From a checkpoint of a small masked image model.
Model: 6.1M parameters, 48-pixel images, encoder arch vit, encoder norm rmsnorm, encoder activation geglu, encoder patch size [4, 4], encoder layers 10, encoder width 192, decoder width 256, decoder layers 2.
Rows from block 6 of the encoder of a small masked image model, named by matrix and row number. Rows with one number belong to one neuron. Each number is 500 + 25 x the weight over its row's rms, rounded and kept within 0 to 999. All counts start at 0. Numbers have three digits each.
After each neuron's rows are labels from the 100 images, of 14848, where the neuron reaches its largest size: "patch colour" is the nearest of a few named colours to the mean colour under the peak. Only what is clearly more common there than usual is listed. The data: stained colorectal tissue patches (NCT-CRC-HE-100K).
# gate: MLP gate (encoder.blocks.6.mlp.gate.weight, 512x192), inputs 0-95
# fc1: MLP up (encoder.blocks.6.mlp.fc1.weight, 512x192), inputs 0-95
# fc2: MLP down (encoder.blocks.6.mlp.fc2.weight, 192x512, transposed), outputs 0-95

gate.366:501530487457498498506451531509495513433480560480505498483485503506462525486512511521478483523544533514546483481523501490492487485507499498509490522506524504529524547488496528496474503537546487502501484538528477525482519505484518502492481501471544450519503460512466529542485444499500460492
fc1.366:475494481471494504454491520514486524506469534520492516528504537484511515516503503489510488532473502499467534518471467503492491498484427506520494484502511488494508467512479462486553456534494486493519515502499435525535545482486472498453522503526508532461501533540515497506502478522542525505
fc2.366:469497516472466551501536553484532535475510503459510498513503507503496522480488521501502498475545530473506506504534513501452472547503502555511518447494499450516535477507517506524498494494528508521523507503544457517507522510486473493514479485495544511533529505491531496505497467460480484498
patch colour: red

gate.370:463480474472504507501502550484506454476502505495487502467492479469509534472475519471487529462516492501500512499494456512501478513476465499483533569525499511506494509473492497488528503489510536529477506506487491540498484501452477520481453502517503479459501484518498459500507492502451559450
fc1.370:517513533522517479477502498499485510487496495540511486492515542549509456516527487523519495523485529497467507508526520489502542506538498504529437472477478442471519495521511534511507471538520480485499512508523497483509510487524490487528508495480515506524525503480472487517477517524529454539
fc2.370:484550517500472562505513499504502516426481474521485516503509486529499521478481517479490508512545515468487491501486443461544474501455479509464467561515460524483505492507517468506511492532508535519478511498499493466518545546484492496509495512531534449460490542538507521501486515490499508446
patch colour: pink

gate.510:515501506458500478461474567504514515505462532501541491489529537493514524529473508492526478475513469474486522484512497502499472514491506496506518538491536453504507520461446473502517477514457521516501486500520478567495518492523488511484485504456509512508497493505514501539464466538506481503
fc1.510:519522476500533495470510482475503508480551503512498560522476493497527496470537475518498527484506471496522461473485469520458529523505466457495517463511500512484505509511505497458494546482524477454495479501462538555497489555503514532486543524502461503528489454495496522496493478513503501501
fc2.510:496497501546504517502511500482487488466535480486504472488489492498524452514503500497494516531508548520505524478490500556517521496475530510505505476503506518495487449538559515505480516494528481461485570542490531456526500502499514501493530479545461468492444483476495518493503521487459508506
patch colour: grey; brown

gate.509:525522522519525468501447512569508504486501475477528433443513520514474539477516482509497543537525514473482483527457515481504484502499508520482486551499431496545507502494483489490519488466479472552479477475530535482508475432492536497499518454445504486519490478503515510503475489550553496503
fc1.509:548485518492518522499518518554512506500519501558526482548488540463502436457435491477501492535529514467494487505516515514571506518530500498484497536496509462476488520486493497526494512485491551526513508489511518469485524516473482508465484479477465497520505475527464481519520501502472499490
fc2.509:531492558492494478501438516501519446509508487532497494499448522512476530489508497500519497517509499475480540500513512459506499494500505501491493487505488485474481480540489491515491517501502450499471512501500521471494548471489520503483498478499501512529521499500555508436476494502504528526
patch colour: brown

gate.500:479464456552492486476533469478491520492504502506474495498513452505503502575490480517539497529474503500493509477482494527481477436527534452518510467490498518519510477494524470547529497516506506506499471511535517492470442508538527511509512558460527487486500497495503507500490530527525490460
fc1.500:472497519505506496503485534522469460511504501502513519478514516524498471491544517472499512470515502509491508497540488501515558486527495484532527497497513470495527516499517501521506515516468500499541532511504471520476541495499446492496478506548436494503495458497478503512501489500455467519
fc2.500:508495520486518492492493557502487486489504498469499500468484521485513497437483499529484472502476503467494470503509475467508551477442477478470446494508482525491509492546504485509507500487452474499487549500477510525514529442483533516474538513486493481519497500428478518440476520526503477562
patch colour: white

gate.149:501510515503520512498462449497523498548534528542490550512478499450512482454485476498448525531488489453518473523526520515505466503521478499545551526507527514482496515554462515532484506478523496504523505509561500481520483493501485528471503486487497522467446507555497494498457486495500471545
fc1.149:455513511475512505537509530483468501473486489499478480473448480523501475504498471512494561548470490494508508517508492504500484509491498483499576494510482528512479497481428484510485512490527507495511493499480511524501458493499509493476466538517515490477535453529513503480444520495496503476
fc2.149:498494479493492487461497492505517495498496505461496493463462443507471522535504494513495486519495523484529533473524513554515460523474479499502495444524431534482521497456442472478532518541506469564526506495461517535517493505467489480470517518522500497542506459466518525470508523490485500519
patch colour: brown

gate.106:486471574506524492510524509453496524492522535453516511530497487498481495517485539489469517505516495512478487516480539502500516507490507464516474556494486550506588486480525541500493530493497501498506507496459478499458495492520505503487509516493495485479511524476487513512470471500521517523
fc1.106:505493456541499510527501533514464487462487519481491510514453479489501511559527512515495525493524494504535470469506552568551455513538520497515466497489512492539485467481483502451503472465497503472434498580504492518511475536492501472492469510514497503502482486509518518480512549504502503468
fc2.106:539549540512548494512509440486508460431501581518528504502493497530505529485513465501515475515508527546535452501457506481520465438497499532511476494502529501502496590494505486491499531502499510489472499497504496510496540490500495483482482545522524512491477500490511534499497564489490496482
patch colour: brown

gate.502:497507490505500433506510553472436449489501555504491501484500495558476498487505491523525484497544495491502495499508518460518488508463476501508524554505545559550507515483499498555489461523488531495494511495495506505489506510498498520494503499496531476495527535485464504505478494535513585500
fc1.502:511508478452499491462521497493485463514474512489508501457525499488506545516477499458530470503556495480517463529508487475498513487502444499483533521522505528522494515507527454483501499439496495487504523534495497501523507498465516493500486519496488488506503483502481505518506494485516551483
fc2.502:503524499478497530501495495498563488512486500497534502536516488441529514512460525492495531485492515460501488481522479502492481589517507520522597500534523513502514504498523519512526506464491487508495495468490518545478487486503575509538563488497459500509503487498491485520504499499484497559
patch colour: pink

gate.343:527496513505491504497502527502481468537474479492526466525500498442487522494543510455550539502540504497446486507516494468507494557465506499528494503519478469504490548483523493505509458514502475551526501509473508482518514518476511515531525498500502475437477489528444485502480567532452422527
fc1.343:457501483497493485508510477516461500448517481513491490497497453508501508483505543496542502454465513515510503499519485518531580521487476484508420504490489499511514522574520540524493515500515477507524486506500450490494513491482530450536493501538530473479499466484462472519522487525485464529
fc2.343:513504498504499507507502508476493512503509531455526527488523497524503498536501484502465469497486491520513535521472524485486492461438503500531520473485508501515501503493431502532498538483508489479484479451515472490505511490486532506507511477508524532487518502472542519486527505478485504491
patch colour: purple

gate.44:499497499484490533508478492474493472495496502507555515503555504503467534516492524498520499531545478515493482485444497418493497479501494517516495490504502464534510494472542493493526464472549516470471520560500503554526505505493494515494558492517514506494490505496506498518449469507504500509
fc1.44:496500444515548467493487494537517478498511518471505514484470531527538491490493478506506497481490496451536511480459562528516481519483497469460504489528513492476527495469444491485577487521486461504470554507511513490474482508515496520492491535469501484544512492512509510539490551491475503547
fc2.44:477493458490489520501514444470566536464504515493498477469474506499483513447508504494510491510494519487506516462498495471505495451490509527499499512490505516501553483516506511463531426516553482499505445491450530530506475471515505515513516492505524437531520491546462490482502494493525493498
patch colour: grey; brown

gate.364:513470487570466519429514501495462490514525459512490496493503457534500498516503483483525477461489481502509456546532514501538544502500516452520495484501446522526561503474488526473500565459532477526464520537466500506509499480494518492492515536495476493504454504458493476513498464550493499496
fc1.364:516501495536512528517529494509526517513506517523493501471494499501496464529520476496491536518504516512552517541509481496488530440501492512527432468475506514499434483496467505473493479447519475495494490520514473453494513543491534501526487507489526454518509493497547525520504495473502466531
fc2.364:512532494551514498430527564535447507518486483523476516518501488512509533500492511498500525515538511504529495520526522553531477503499506527504496530562485542496459511486518536502481498539529494527459474493493489523514499526474506470508474456498528485497523519473493512515509503481458507454
patch colour: grey; brown

gate.358:512486527543450479482515469460479502504500508504498504528497483506506508481529557499472497498500523510490487475479493467522554446478496524489481470517523506494473540506489425531498499499516507522498477453520498465503527521484475503488506476529509503506537513491571510514508519516467520539
fc1.358:444515527519480524503560492481486559517496516485502510511505471534482505470494430494505479477493478487471504491487501517515482482412480470510525529482507466480468517496495511498500513455506494515517515522471523506494481501499556511498512445459514490476504482498469496520536488513511512517
fc2.358:490470541511506520524487457489493509526506490531501517498501470463504496490479499481503482524542496473518481512509513503488515496501500456474521565538506527540523478514506448448497536576553482530570515495523499528515492498541502474516505483485480498485515513480537486514519453473480524518
patch colour: pink

gate.230:409495499498500563478474521464494547505503537509495539487518473458479492498491522500537508499493522482500503497512513492505523464483499523513482505491524502501519505493483548498474471464506500505547471516496465482501493490496500472490477461511500516471568499494493498495497512513505475515
fc1.230:589519500501501432524524496525512468485497485489519493500472537530523511503536468497473493508505489503512499503480500521504500499511499477497548469537483501498481496524505458501511513507523500500472505484504543507506516501500505520500527555492500492539412501509518505502504476479496536484
fc2.230:488467458438476520488528531529541516499505487522507528452475483528493499466518484520480487480494464507517574493493540532497528492498514507496463453443526510491490494486485488484462444578495504523507499564507509523547480502475501518497506495499542473510501494496508480522498484501505505509
patch colour: pink

gate.48:503492456504501495499486487500500489504492496485511505496472467487507436476515461495430520525468451507499494530455499486465538490501531582542475541464481527515537471495541528506538526499505496510476505503506492510497525481487500493507450543505470490491489458480480487528462494500534519450
fc1.48:479472495505497473497526504531499467500503509521478497519472538545508468505479480476534490501474517484513512489503472494441517468513475471499524508505558503469471486486483495540494508502562487494503485497496490511501528516522494473485450483509543507499515484490436491490495517498505498517
fc2.48:550520469518463524526471492516482498469501520535459532489472503457509501498509500497502518484449508484526504499468472496503514519496510497527471514508491499501523480489481496480511483489502509492459499470493481495481502501573500491463474457493499538463450479509499506499572507508546505497
patch colour: pink

gate.339:479500533505514572526526547533506467520487478507506512492490459515532494456489478484470500499520501497488501503502474544508482491527502464529507480502505493493533461488503505514500497500455472503499522535494457500519544514521447491482521504496537504449517494487515515483492462475497462568
fc1.339:477526509522500531509521483516521476495478451531458491515525511487508470518498520499503444500503484492547494507529483515486476495555475526476499516512521488502455496518504437541469509520464469499527496500511504485478507531540476533483508475478522518503492495506505467428500531476509473539
fc2.339:522485493524479464464498463485506562539504505505534458495514533501490492487511538459526475462472477508469472520525497459497498482497538506476451519499511483514536496511484515519495516472512538484473476494506495467512432474493524487522500475492471490496519487465498486552506511502525534494
patch colour: brown

gate.306:450512485529501503519514472541524446513543548469494512482484499485518477499513527500495478491534505520514508494492505506500491467527525492514479475429528520498476530465506497496465495470517501471521501516544477480493501510500512531542504501469502517500483419491495532439460545501473478481
fc1.306:502522528497500522493532500486497523484512470519506491485504510446498461512489505499502495494463497507500465493508467502515517478490475493488523547522493502464499551523493510502512494571463506513518499463464521532498487520477521516539499521500506493483494510491499483523492505502498500509
fc2.306:506495509519497562520489465517498480490528498484463495487446512501493492521497515513521521471468540541513496459518520544508522508508474513453502515472512468466466501534486482480501464536417506503507482497498519509445474505487526521508523478507525533472534501517499537487497525506515484516
patch colour: grey

gate.135:467510519540510521508500482536475475506556475470538539483518498501504486487493472502508473489498463476509524528525482564561485497523516469479527490523446523507488542510447473530474471464517506474514516501504461492477477491538530532516513502516515488511496474484483520501491475515482516453
fc1.135:499513506500467479441533468468476457488467504474496504526491492517556495496475471529519481494501541509537524480509507503470497466501454544481494566472564488505473523555523483480523514530520438520499498512508522530467503476490484537471502517479509531489522502437513512519551515458500518506
fc2.135:510534471505537540506497504536533520443493492498488498534511510470441537486520529532503521498545507489486505497494493537452496509511512501532517504518498503529478517489489482540445529491504492531464545514479491518529537504514500483517463514511532475520563490523497431479503483468508472511
patch colour: grey; brown

gate.491:484497502494534505504475551483500554513538545511502468461522507526492437505485525486523483525515504495516496479486531465486428481506515543523471502469524493491514488466505550503509528509544495526507458530509494476479510530515505498486509509505478503491514475469488499432500499437478467500
fc1.491:462491495490504562532511481512508483468578523506525476501472488482495474494496500452573498498554468467527469515461514488496516453518466483506479530478544500517490493484479485503440491480527481509485493535506468484523495501474469510496532466507514528544490486495525478510511540527516499510
fc2.491:516500498498509522510504490468530529498489524514506509500501501501525502508471526480479485453471514517502529504528458470539525483494515485529500524535497523476466498522467507494510515448511476503541500489495491500542475491518494535501523499495531500487487450501498570500483494462503506540
patch colour: grey

gate.251:467503519434475502488514535470505499492527486503488544482435547473528503483495500491527493521501504489489494559514502501503512534537472518526559507504486468488504525492495543514496513497520506478479491532473507492484476531489489515497504472441520493489497530554466544526437482458498473512
fc1.251:509502516541513515514519506480533513462519493536504485479478505487500508508523474485556501490501472504498492482451495508499524532503510513478551481519465465502476518521493485515484538541510542528433514525519547518491478476507495470477525451454494541546515512494478526501473500494524488515
fc2.251:505484511518519480465485487506485484545485494557515487543532500517532511478500525521514528502528506487474486477462455468481516474507529527496500496547499487474533554503491494527513548456526504473455479464493514511488472505444523501505506491514511544536458503486477483503480502503519483516
patch colour: grey; purple

gate.347:497512504512529519536484547538498509475524499489447450453488491459544476501545505555515501537506489500472538533495509475473511475479478494477542516505476459528516491497451501487506473506479508518537508470545458567482486475553541496498482479466538499488506488492479460505488496495507522493
fc1.347:522474505549528505591499483482483512495527500480464496500490490457508480511487519503524509480516482520484502479502493500503508505483485500501491515470492454522531531513483500477509463504504537504524503470534498549537454531551502524501485471466499521500534509502482502497488473513482528475
fc2.347:494570496502510493502503485486439518513480471515520523552507504520470502526491496487482490499542481516508486471538502491493428512496496482462493479474489505506496481482505518500497560512492501529501509502484531511533462485518442518488524520576458506507480519536482514510543489542477514459
patch colour: brown

gate.165:498451545495539462488511509529453457510499463530486531439448494508501496482486490502467500472493518510511476512519519550508503500496458518509478507519515507504501513483486503456515536506487509501484491504515517513487502532542473494480458484511494499545500522472493472524540474503500521501
fc1.165:513460510534559480453487513490442494541487504506446482519512507498501488526484474513496507464505490494476504456511511605475513508465509509495509542514454496500496489493474507488467496542488476497456509495511515518505523554490494505522474494504457518489530503476471477536484464522481506512
fc2.165:502496491524475473464527502444522498500523487491508452497500488488464447511503499485510520430479556466492517497507515506458445467483533468475509499510462499486510503502514467480492474483535527497470521500466466487484521472457488543497515530479496497501477510503511539517503533508519499433
patch colour: purple

gate.310:514494531468446546505486510506503494500512406541504499506482490497502525497513481482506522470473506518532495486490507503512469506506513488486506507507498507486498510489467447496483504482499507507501507511534501503495517474475534475480499526527509535498510506502509505499553504471539543491
fc1.310:556507499459485469460502520537484523515521462540513505499504468537503517534494569507486500513536501458530492497500498457492536479489501517538493470488525478476504486522522504483530497471558499466525503479510531476503558480522436496501491474438475462525484504499504462464528473492515529498
fc2.310:495509506501535533498488515499503524492518540469503506510523531572534445499463536492533496504510488493440495501501504454495508521535482509504477510477524475557447507502548521480507545504489518535500497508486502495535510500507452496496485483549488532508494506465537534509467482490488512512
patch colour: pink

gate.333:500499520492483502434485491547526549502491479502493541413481514528461498504530467530516489493454485502502508495491491500446500540500508498535540489478501520512500525485460484505526525497530526498492524502522500531448509469498514505520512552500523492476534507535492526501469508495421501500
fc1.333:504487510500510496487454482518495512517505472509508477496500532505505506549496456502493480486502429505507483493492500500510480526512467488520479495543520502482494509451526495545477500507470523470458494514519468504476504463523517510495517521498522507519534499494414481511500492503501516462
fc2.333:483504515556513508536529499472502491542521573489506555489476511528512492457502515528445511471502519499505452555499507504501423489498528488514490500470517505509527501552505504510506504466487492512523493490469517493514498488524519498510527444501479515505505512493513507473529512451512434554
patch colour: brown

gate.197:518506479550485475500511527539507486519506538476455465499544496502456475482482497529477465494487453504501538506533475491517530511514502505494445484549499523508501488493513517503500534518508467500506534490487493469523516508503483474534468498515486475462525499504492490518509506557470508482
fc1.197:453509553498456503516466482484564503467495501499508491503492527491515519506518494473519507523531498493481471496502517512518487478450515473496509455512509506506485494530468466476482500514499479515480531569511522498444488504507496518510501528486522517514460492520513468513479477402512500526
fc2.197:523535522500463504504501479485501502484450498523515492536498499447524516487514491464512506501499490513491490500524490553500476491481559493500449453559471500520497538507498525497471494506509509480483507499504553507497502507526494515458549519482505500520460512494503488502486492515510490491
patch colour: purple

gate.140:526517516488508513507501509536517502538509478535457478469505426503492535496509478504509494469458486517517517498518471522476487501487493499498508506492524546508506503506497481488460472503513514486512480505500511475466518486475516509515493496492484529488490492500542471454523510543496561526
fc1.140:490533478544501449493528520487459543486500519500526499501480503476482474527494492498539537549493531520518508524498497525550520502459516492489457486497499523466473489464491524486512523478420473530502495491498478481514483492493486502548531492502498477491508534502500535500500463492551508528
fc2.140:477492507477488510443444488496499530536501497500500439472457503500499484487537531492505483495494528489529480488426484524502502467492495478513480492516509484509507468505459502480516501488479463477534503504533506499547534509482495511479476485494510495478538494490465501508518436463498508540
patch colour: brown

gate.207:494503460504527508504497505525523519503512536499501518516532482479494488491472500490416495473520484453532503509495505503515502494519492507531507494499527506485514506501539534512489491547498474524500427493504481472506498516527557534501492492534474504499474488476480544531518457532497473495
fc1.207:527482508540503463480522574460547528540480445511490476546469520498513518477487519516528504554534532529498484494477498523509529520494490528508515530492431502483514537481459489508496510479461479470505565476463502522489519524516512535470499475499506473513486484520529528494518493512476532510
fc2.207:513483487507516491522488543454490500524479460464514496444523498501527510508499501463511483524490568485489474470496498544513527539501478502486487475464515448489487522483533522544511532509507465482454529476526504533450575476525504462494469468551516483545479499455495503500526491500516474505
patch colour: white

gate.192:509499528501519486485513458471456492507535538503471459520556492510468516519560485492472522452513506501494532497506486517468492521477487515521531488497509486529529478518526508538494447497536482513440533482527512493507521489507533500512503490451499523451465508484483526488489512498471544516
fc1.192:493497490476515497515498505537517496540519484483509528511514488500524500489444478531497470520496511472495467494529474507533486442525537495454542515476471532467504520506509490473497534552535507526519489485504507502465463506485472515509479530544532492540490465507525512481462465537483479480
fc2.192:504518503490453520549530485531519533519502490454502521535536544510533489495492467503473448446463473506527513490489528519485504514506523484496535491445471543466529504511485495495488466494473484497456505494499512505488487513507503496479513528503497503587490526527533483496501497502523540507
patch colour: grey; brown

gate.252:504488511535498525491531466527501517496538468550508486496523510469485501488460468515515508506524504516481443508521488449483483504518502487497509501544515511494512518532499514521456499501563500488523528503488484516503502506515520471487516538493501506504499477482505537548473546519465491506
fc1.252:514472498501471486507473537528525475476506487500520488469511499523500523451534493481521540501506470496498478541520540557468452506502474490523519453508545491471510541477498458507533545506488478505484451494527530519479504478438507504477530516538512495501440457472490507496505510516493452552
fc2.252:508490505516540536533525544503514557500508494500514502506526489510533469496492509511520494486436502502483560499490497482517502522539524509505491506499484531488500444536518496511540491510504553521482492502471500520495514473482544540526482501525467507514496554495478556523537473504494503455
patch colour: grey

gate.449:458439498499534521478515561502512518488498498499524489504518501493544465468486532478530517542488500527477526545496479489509480503521467494497493492532513517499542510440517521478503531473486513494547486515484500490503489498487502452503481465527484522504468466467514478499506505447497503500
fc1.449:516492515501481549504512469482477516467450514471518535526506491524482494491492414503500533480499463511498504447500496511545496489454513495512512510459487466504473528552467464475496473520511467506492498512492527499507488488527520552529520477496561499498474487510509520479509502499515469497
fc2.449:518504487501474573491494522532500514511535501502527521500506467499491458505505479522483517490509494521515497491487502496502453492401512465479492534477513509450500556489490514473504512507492476474498509531502521502500489489503497502506513521482521504468505497496557519490503514496515499524
patch colour: purple

gate.371:538500497484500465505489492526480496453453503490506527498508482509502488521470490472508528523453493526453513485493502475531498499508454535550478479463515499476582486515522520479512535517509488467503505504449541526526541486537550457502470497494486527528499498548459494546511463502487498443
fc1.371:510478484495498539496482475476504479483475502480483498489545510501494530514498492503498517545419508504463547479489497496507476489462512532528507474460496486449513510541481507490547500564520504481480525503461506525498499469519522476523477511541479496494487537508487501529472477560499485480
fc2.371:481499516534496508506508479535479522519533519496533525504453506484527531501506518521492504464546504487525484513524525495492518481488518499454510504524527547499452513451540499520488505472511472521482477495555456474493481500515464552500503508501494485495533500473502514467530551491500518532
patch colour: pink

gate.422:514501493524498439532512465501493508495536487482551516498490493521504478482499522500481503425538473486546507491503511493484472537518507518526494504514469519486504503475496493483520538472505489458499515499530490492507535466555505522508500502525495528477523489469517512484507489522525465480
fc1.422:553512503500488474589509499523504500531497471462517493543537517490485487508471497488510508443531482481500505519491524492498478498519497525528491522495420500500503495466497486509527513472474498478473508491540462497523539482537475527524524496519492531496500540504500499451493496485537499492
fc2.422:481474527503497488463452521512488516501447488501502498552495496495500469538514491472490500505479541496459523529495484509490516492488505461472502483512503498505471526522454520509484455507475484511512503504476507494457501516418513494488533546495487514525504461502469502508481534443457571500
patch colour: pink

gate.398:538525502499540498510474464499474499510536503471534487448499470510526501515448505506492509462512516502572493500493514502512511504520479485500498491515494495506490504497516495497501476489499497531491493504513422535505471537492495500489494542551520521484485561474530540488486526545467521432
fc1.398:510462442552510482496518517465500530506518489502514506487510511497501498499561530481500498486493486503490530501495500511466519507511487409498553499520541520483516511484472490482568458502518482466488560503515499478512522480476494499457442500489496490487465564513527495446525521486470514515
fc2.398:516468490465427514501499494499510501522472488529488499568468493505498499458486492498517531499525496499523501507511517497518497506458539500530504491481480495517511461492516561507450500558522513503497481497469537513495512498510485465487525493510490470553519519525492507478504450466501558500
patch colour: grey

gate.458:481463511482520538483482514447487479486505464519520506510487501493503554509480514533455495491500506518489531485552483426530495423490509516463518495516523513476478500460502473489491490510490496519475492567505487549521542498486531522511474488484519496513483447494530475528503495509490473489
fc1.458:462464513496478546447469472510497522482463515534498483491520499551479514534497510508521467489510474493479465501503538481503479467503487478529514458485487541512500538463452514490513510499504459540478514509517477502448527507509548480503425519500524494483537513493516508517475500459471502504
fc2.458:507516470510460477487518494535505525508485468537513518493491492448503472528531481464503503480509520486487559485495527519519508521540540499533481517512503520540501517549477508470483508544491490505499495469493479471492499471460510488490457519530492500440495520493499486552487488504489545514
patch colour: brown

gate.309:503485503499477458487495530493495519509510481504480480447503498464492529453503499475429501538507464468499469501531480491509493538471558469519491500515535508523519443484493521512489521500535558477463477496485487493524513480520510499504513490463489499474484491494503540524523562536452510502
fc1.309:506502543495509464496468484521480501518523500501516487459541538510464500491478475499478496546518486428500495473532486544508483492496517492491505470459466496462505451526482528475505505502506520529510501508474556513501498532503524479529503494490514472521467513534502509515489520490485500480
fc2.309:519496494516492503491473509505513452490484496506473510506495517493476527532556498523499499459500492495507502517504531503461497497483470480481496458469534501501487495486510444492506501459477503525506493482500520557500450482511485512484493465516477517473503521484476507501500492497514481560
patch colour: black; brown

gate.374:457473518503471508486500507496529496454432475513505521535498487488494477478472479516493522476517465459462500486513535477561499505501487488496507504484501492519509514487516473475479557507497521455543493477509516523574505498528508514482504490483510487513505440497486506582511440473474526504
fc1.374:462479475525519515512533531517494497507463505487457493515505478470502515510542534520485497506492476507498522506547526479517518516538527549470492484501479505477481489492561500489512505461481513490492466552469514501501489496495460465502477504516485510495493497511475478469484503471508476477
fc2.374:508534511489475480512514486508514505531555511498466491492503506527472493458474494515453462465442467495534546526450504532455488502508503502508448499493524508519477518476471501504503455532504509464509511505513462499523498521469523521497519470431533473469469512507505467482476470464513485522
patch colour: pink

gate.164:472474528512475493534502500484457483490481481479484496465518502459515498512496486516497488489486502498485515528524529488512502488513470489527501527523501520500533468535555490548450538470499502433517501472495525474494508487490464503484455495539500540434478521508469499482508490487516500503
fc1.164:535528511472503493503557514509547560485481489487483530512477499469502450493548504485436518481461517534460512512503470514507519493490502486472492477469464508448495473500481490452490513518480511533506493520481505500501483482491530534519475506520480487503509494464558537522537470482508513502
fc2.164:491502511464495495513509465496542526473523521525510461496514515534464496504466521504515498491506486484499518511512485507503493513521518505463540485453547524481544516477466513451537475563521455530523514508541485524527522523535528509485525501485506478572505483492544521510512462509506490494
patch colour: pink

gate.98:480488508530501536489528494530509486459502499464504497512501466481566528517494480458497514488474488489519476506554507533506482523497471523438519503509540495461472509508529508472510499501518517486497484494498447473481541523511481521449503467531481484512506490419502548526479556521491502534
fc1.98:514498459511516508508434524505497563502492503498481463509511471506471475525464538518505488472528483536502522480502483536507490504483466500551489502482501485479535502542466503496467518572509464541536529500475537501510502482492496522554488506474494520500505519529469488480481474483461480483
fc2.98:548520475506537455503493517498459476496509514508516516499496508490410487463505504500491491484533531493487486514493513488446487538436525536543500459456522475526507462495495499490504496501538504502477498447515536472513510498496504488523487508513502481501500476532485506491499484465474454450
patch colour: white