Weights of a small masked image model: batches of 512, 149.5 epochs.
Rows from block 7 of the encoder of a small masked image model, named by matrix and row number. Rows with one number belong to one neuron. Each number is 128 + 24 x the weight over its row's rms, rounded and kept within 0 to 255. All counts start at 0. Numbers have three digits each.
After each neuron's rows are labels from the 100 images, of 14848, where the neuron reaches its largest size: "top examples" is what is common among them. Only what is clearly more common there than usual is listed. The data: stained colorectal tissue patches (NCT-CRC-HE-100K). In brackets: how many of the 100.
# gate: MLP gate (encoder.blocks.7.mlp.gate.weight, 512x192), inputs 144-191
# fc1: MLP up (encoder.blocks.7.mlp.fc1.weight, 512x192), inputs 144-191
# fc2: MLP down (encoder.blocks.7.mlp.fc2.weight, 192x512, transposed), outputs 144-191

gate.161:102137165091146154137196130129136139133115153132137142159099124125144125122122106067095126127111123129123121146164098119168183164118150101132119
fc1.161:111123107116137074137173100164175148130112132167108138174171150130161092124120127092081097135119137169118083091119139147158161182090094131133124
fc2.161:132123128128140132125179111171128135166143149144213123106147121118099174127125132131101134125084165136128136111130128084119108163137135159158159
top examples: tissue: cancer-associated stroma (36); tissue: mucus (27)

gate.484:170196106120150112148140098107131162122139125121123138129130121101153137171125109095111118098125098123155137127171126107134144079127135121130125
fc1.484:132099133103121105138137116121147164135125096098118152128177122107126148154123126126139131134117135129099096174101108086121159122098150129149155
fc2.484:149083128127145084108151120101138156143110102134125153137132158123166145085103113121104119133121099089128062155135135110118118130128125122115087
top examples: tissue: lymphocytes (65)

gate.386:118121135100135150131136163138128087136149128172130155151113143106136120160128129126125136128108069142149132145130129152135119158104156137131138
fc1.386:100129133149130124139116121148147124128076107154099142143113123091149169137136122112112156147177094110114093105117118177134117106139100163126136
fc2.386:103182138065140110168118134162109105128100135113120111096143145137122145147154146133079131107152115135131140144127129158148125111119128096070122
top examples: tissue: mucus (35)

gate.204:111110119090137152118125128118131104115116140165135089109138151126072133119196144129113104129152121199107151096103136126156093116160140130068113
fc1.204:121110158114147152126149130117123181117138089120137164168140123123118129151160128112086094110135125130147104123098175057168121091125162117152110
fc2.204:138134130157140167144123080109091121141100127093143138180171138183100077146151137135135097128120162176083121060131130093147114088104152135123116
top examples: tissue: normal colon mucosa (30)

gate.1:112119147148111137130136127121127111131175139127117164106117128160131120172158142088133099118146098124143139111149085129147127129130144100130153
fc1.1:113110174127119101105153112146148136134137108129128131134153139149201130126149149139173118128117101151116104133143099135127173130144126086130140
fc2.1:168144125118127115105093131133137140129145141138144173162101070164143124124080143101185088106126151162126160131129131098098147107124152103135131
top examples: tissue: normal colon mucosa (97)

gate.124:145129132109145122135119131164173137078170132201140144115098095135124141130078104152153096127172116128101114108142128117125180123117169137144144
fc1.124:117129133135119134142117135098146180129109139119138115117100098147130135102128171122139176107104183167133114162127130130094119151126095108107137
fc2.124:120128138161183141134141152137167143090158111165145157150127102136104139126130207181144158102120121105130135077157104143095136124126121126097134
top examples: tissue: normal colon mucosa (88)

gate.31:083125135164133159130135141103126113164126108142125122157158094127137180128119101129149091166150133191168122139132128148100148127126147126117121
fc1.31:116155103137121089166080140143112193140104150109104131115127106091128145154152124117119150121142122102101122124139137149162119118112140135137111
fc2.31:067139136103098119136146079133110104099132138097135109133141169158140104164170107150149088122150136106091159093124134122135190127104119131110073
top examples: tissue: cancer-associated stroma (32)

gate.412:121108120119106134117175144128130139112124106117143122194161101101149172132118126085131135122129093140104104126114134129151137129137142150109108
fc1.412:103125138147129096174063127099111087163138145128116133115121114159123106134143129124127126142115132136139146074161126119111136162073130111139120
fc2.412:069115173144132125133085109095136112156124151144094162130144107132131119114117126189086119097107138137117092123157111149160120170134149081140176
top examples: tissue: normal colon mucosa (100)

gate.91:121136113114127147131158128106128133134134140168123145137127153106117162114090107138083134133118178130125122129125096170132109143103127126143128
fc1.91:145141140137127128092106137142121125134122129135144082140129121128155123139149140091144128109131125169131094131129162076125159119127091164123121
fc2.91:127116136144148125112144179122127130110098103147126132188091130121125099104119181117131128127128078127060128128109073129106147129172124110106110
top examples: tissue: normal colon mucosa (41)

gate.402:140084126129120138082111122186109150152143130114130115157122140150128100145147177129133128104106114118108102148112144126137150077102095149129100
fc1.402:160079118128110108115172084135139091121138168152096134128107202129101148165150155148102101112112135111147127113088112128160128157120128136131154
fc2.402:151125072152150129073124159144134090116168113148162144173062128137115148153114193123129127140112109122153147170133190119116115120139161128113122
top examples: tissue: mucus (29)

gate.163:093168148113110113133127162143143127127133123125139105117177123133178072133156065166140120147088143130123136180119120148137167109127112154102127
fc1.163:077141137129106121109134137143133112123142120134131121125086124115136123158143079134135116130123139121108135188138109152096168048147118125095138
fc2.163:159120142126110122140132131132115174166097146123144118120118129167098107161134121131145116128135152088127181141158140112108121161133110153141110
top examples: tissue: normal colon mucosa (67)

gate.462:121115142105122121095122141091149119117135126074116141203135129133138099112163121118137129169138115126146132086129150128133142151159121143147088
fc1.462:143094165132129113144127181096134099125100125109152106119117118102129125103176149124158136160151150129114137119163094108130144130128136125109116
fc2.462:066087130098135111134130164184139164121123109102145146120157138128125127129130147133128115155125128115093115141178109105155143129170118140060118
top examples: tissue: lymphocytes (31)

gate.98:117116094162122127118111160166128139192148139083150109089116134087131066125151124127141129169136162129143150102147150100095097121123167143116120
fc1.98:125092120142146163129157130166094144163139201112157125122127167182107098103170151082135113126119090124097087107136126159114143116144126127087141
fc2.98:130125134128165126119105184088152125134108096131130156121121097105154120115126137114121174150110083137144166167161083105095128129093131173151179
top examples: tissue: cancer-associated stroma (30)

gate.44:174166130093116106126073124134101142106121130113136143152103132119140098129142132132130090176118128100136085106129120125101127127178091103119152
fc1.44:112107135162174130126142098127125125134159146145104117106104129128124146127130117118083139109090113113125180116129133123131099143103161133155104
fc2.44:156098166142165070118123111156139138138130093145134151128161110127141149158136107174133141113150112117086135103129119129202113135121158119119133
top examples: tissue: normal colon mucosa (85)

gate.493:099143147122125156128163131147109114099119137084109140139131135133126107127133103052107141112133096180091110120147180130160101089159148151119133
fc1.493:078114133125128124147092142120171150108162112131132144138155127119155125121127156116110150139154174109153132120109143117106117137084113140163161
fc2.493:173102143124113083144130136092080097163120158140139101133121148131120124154139101133116125138143091190143133158154194134174106129157118108113151
top examples: tissue: lymphocytes (77)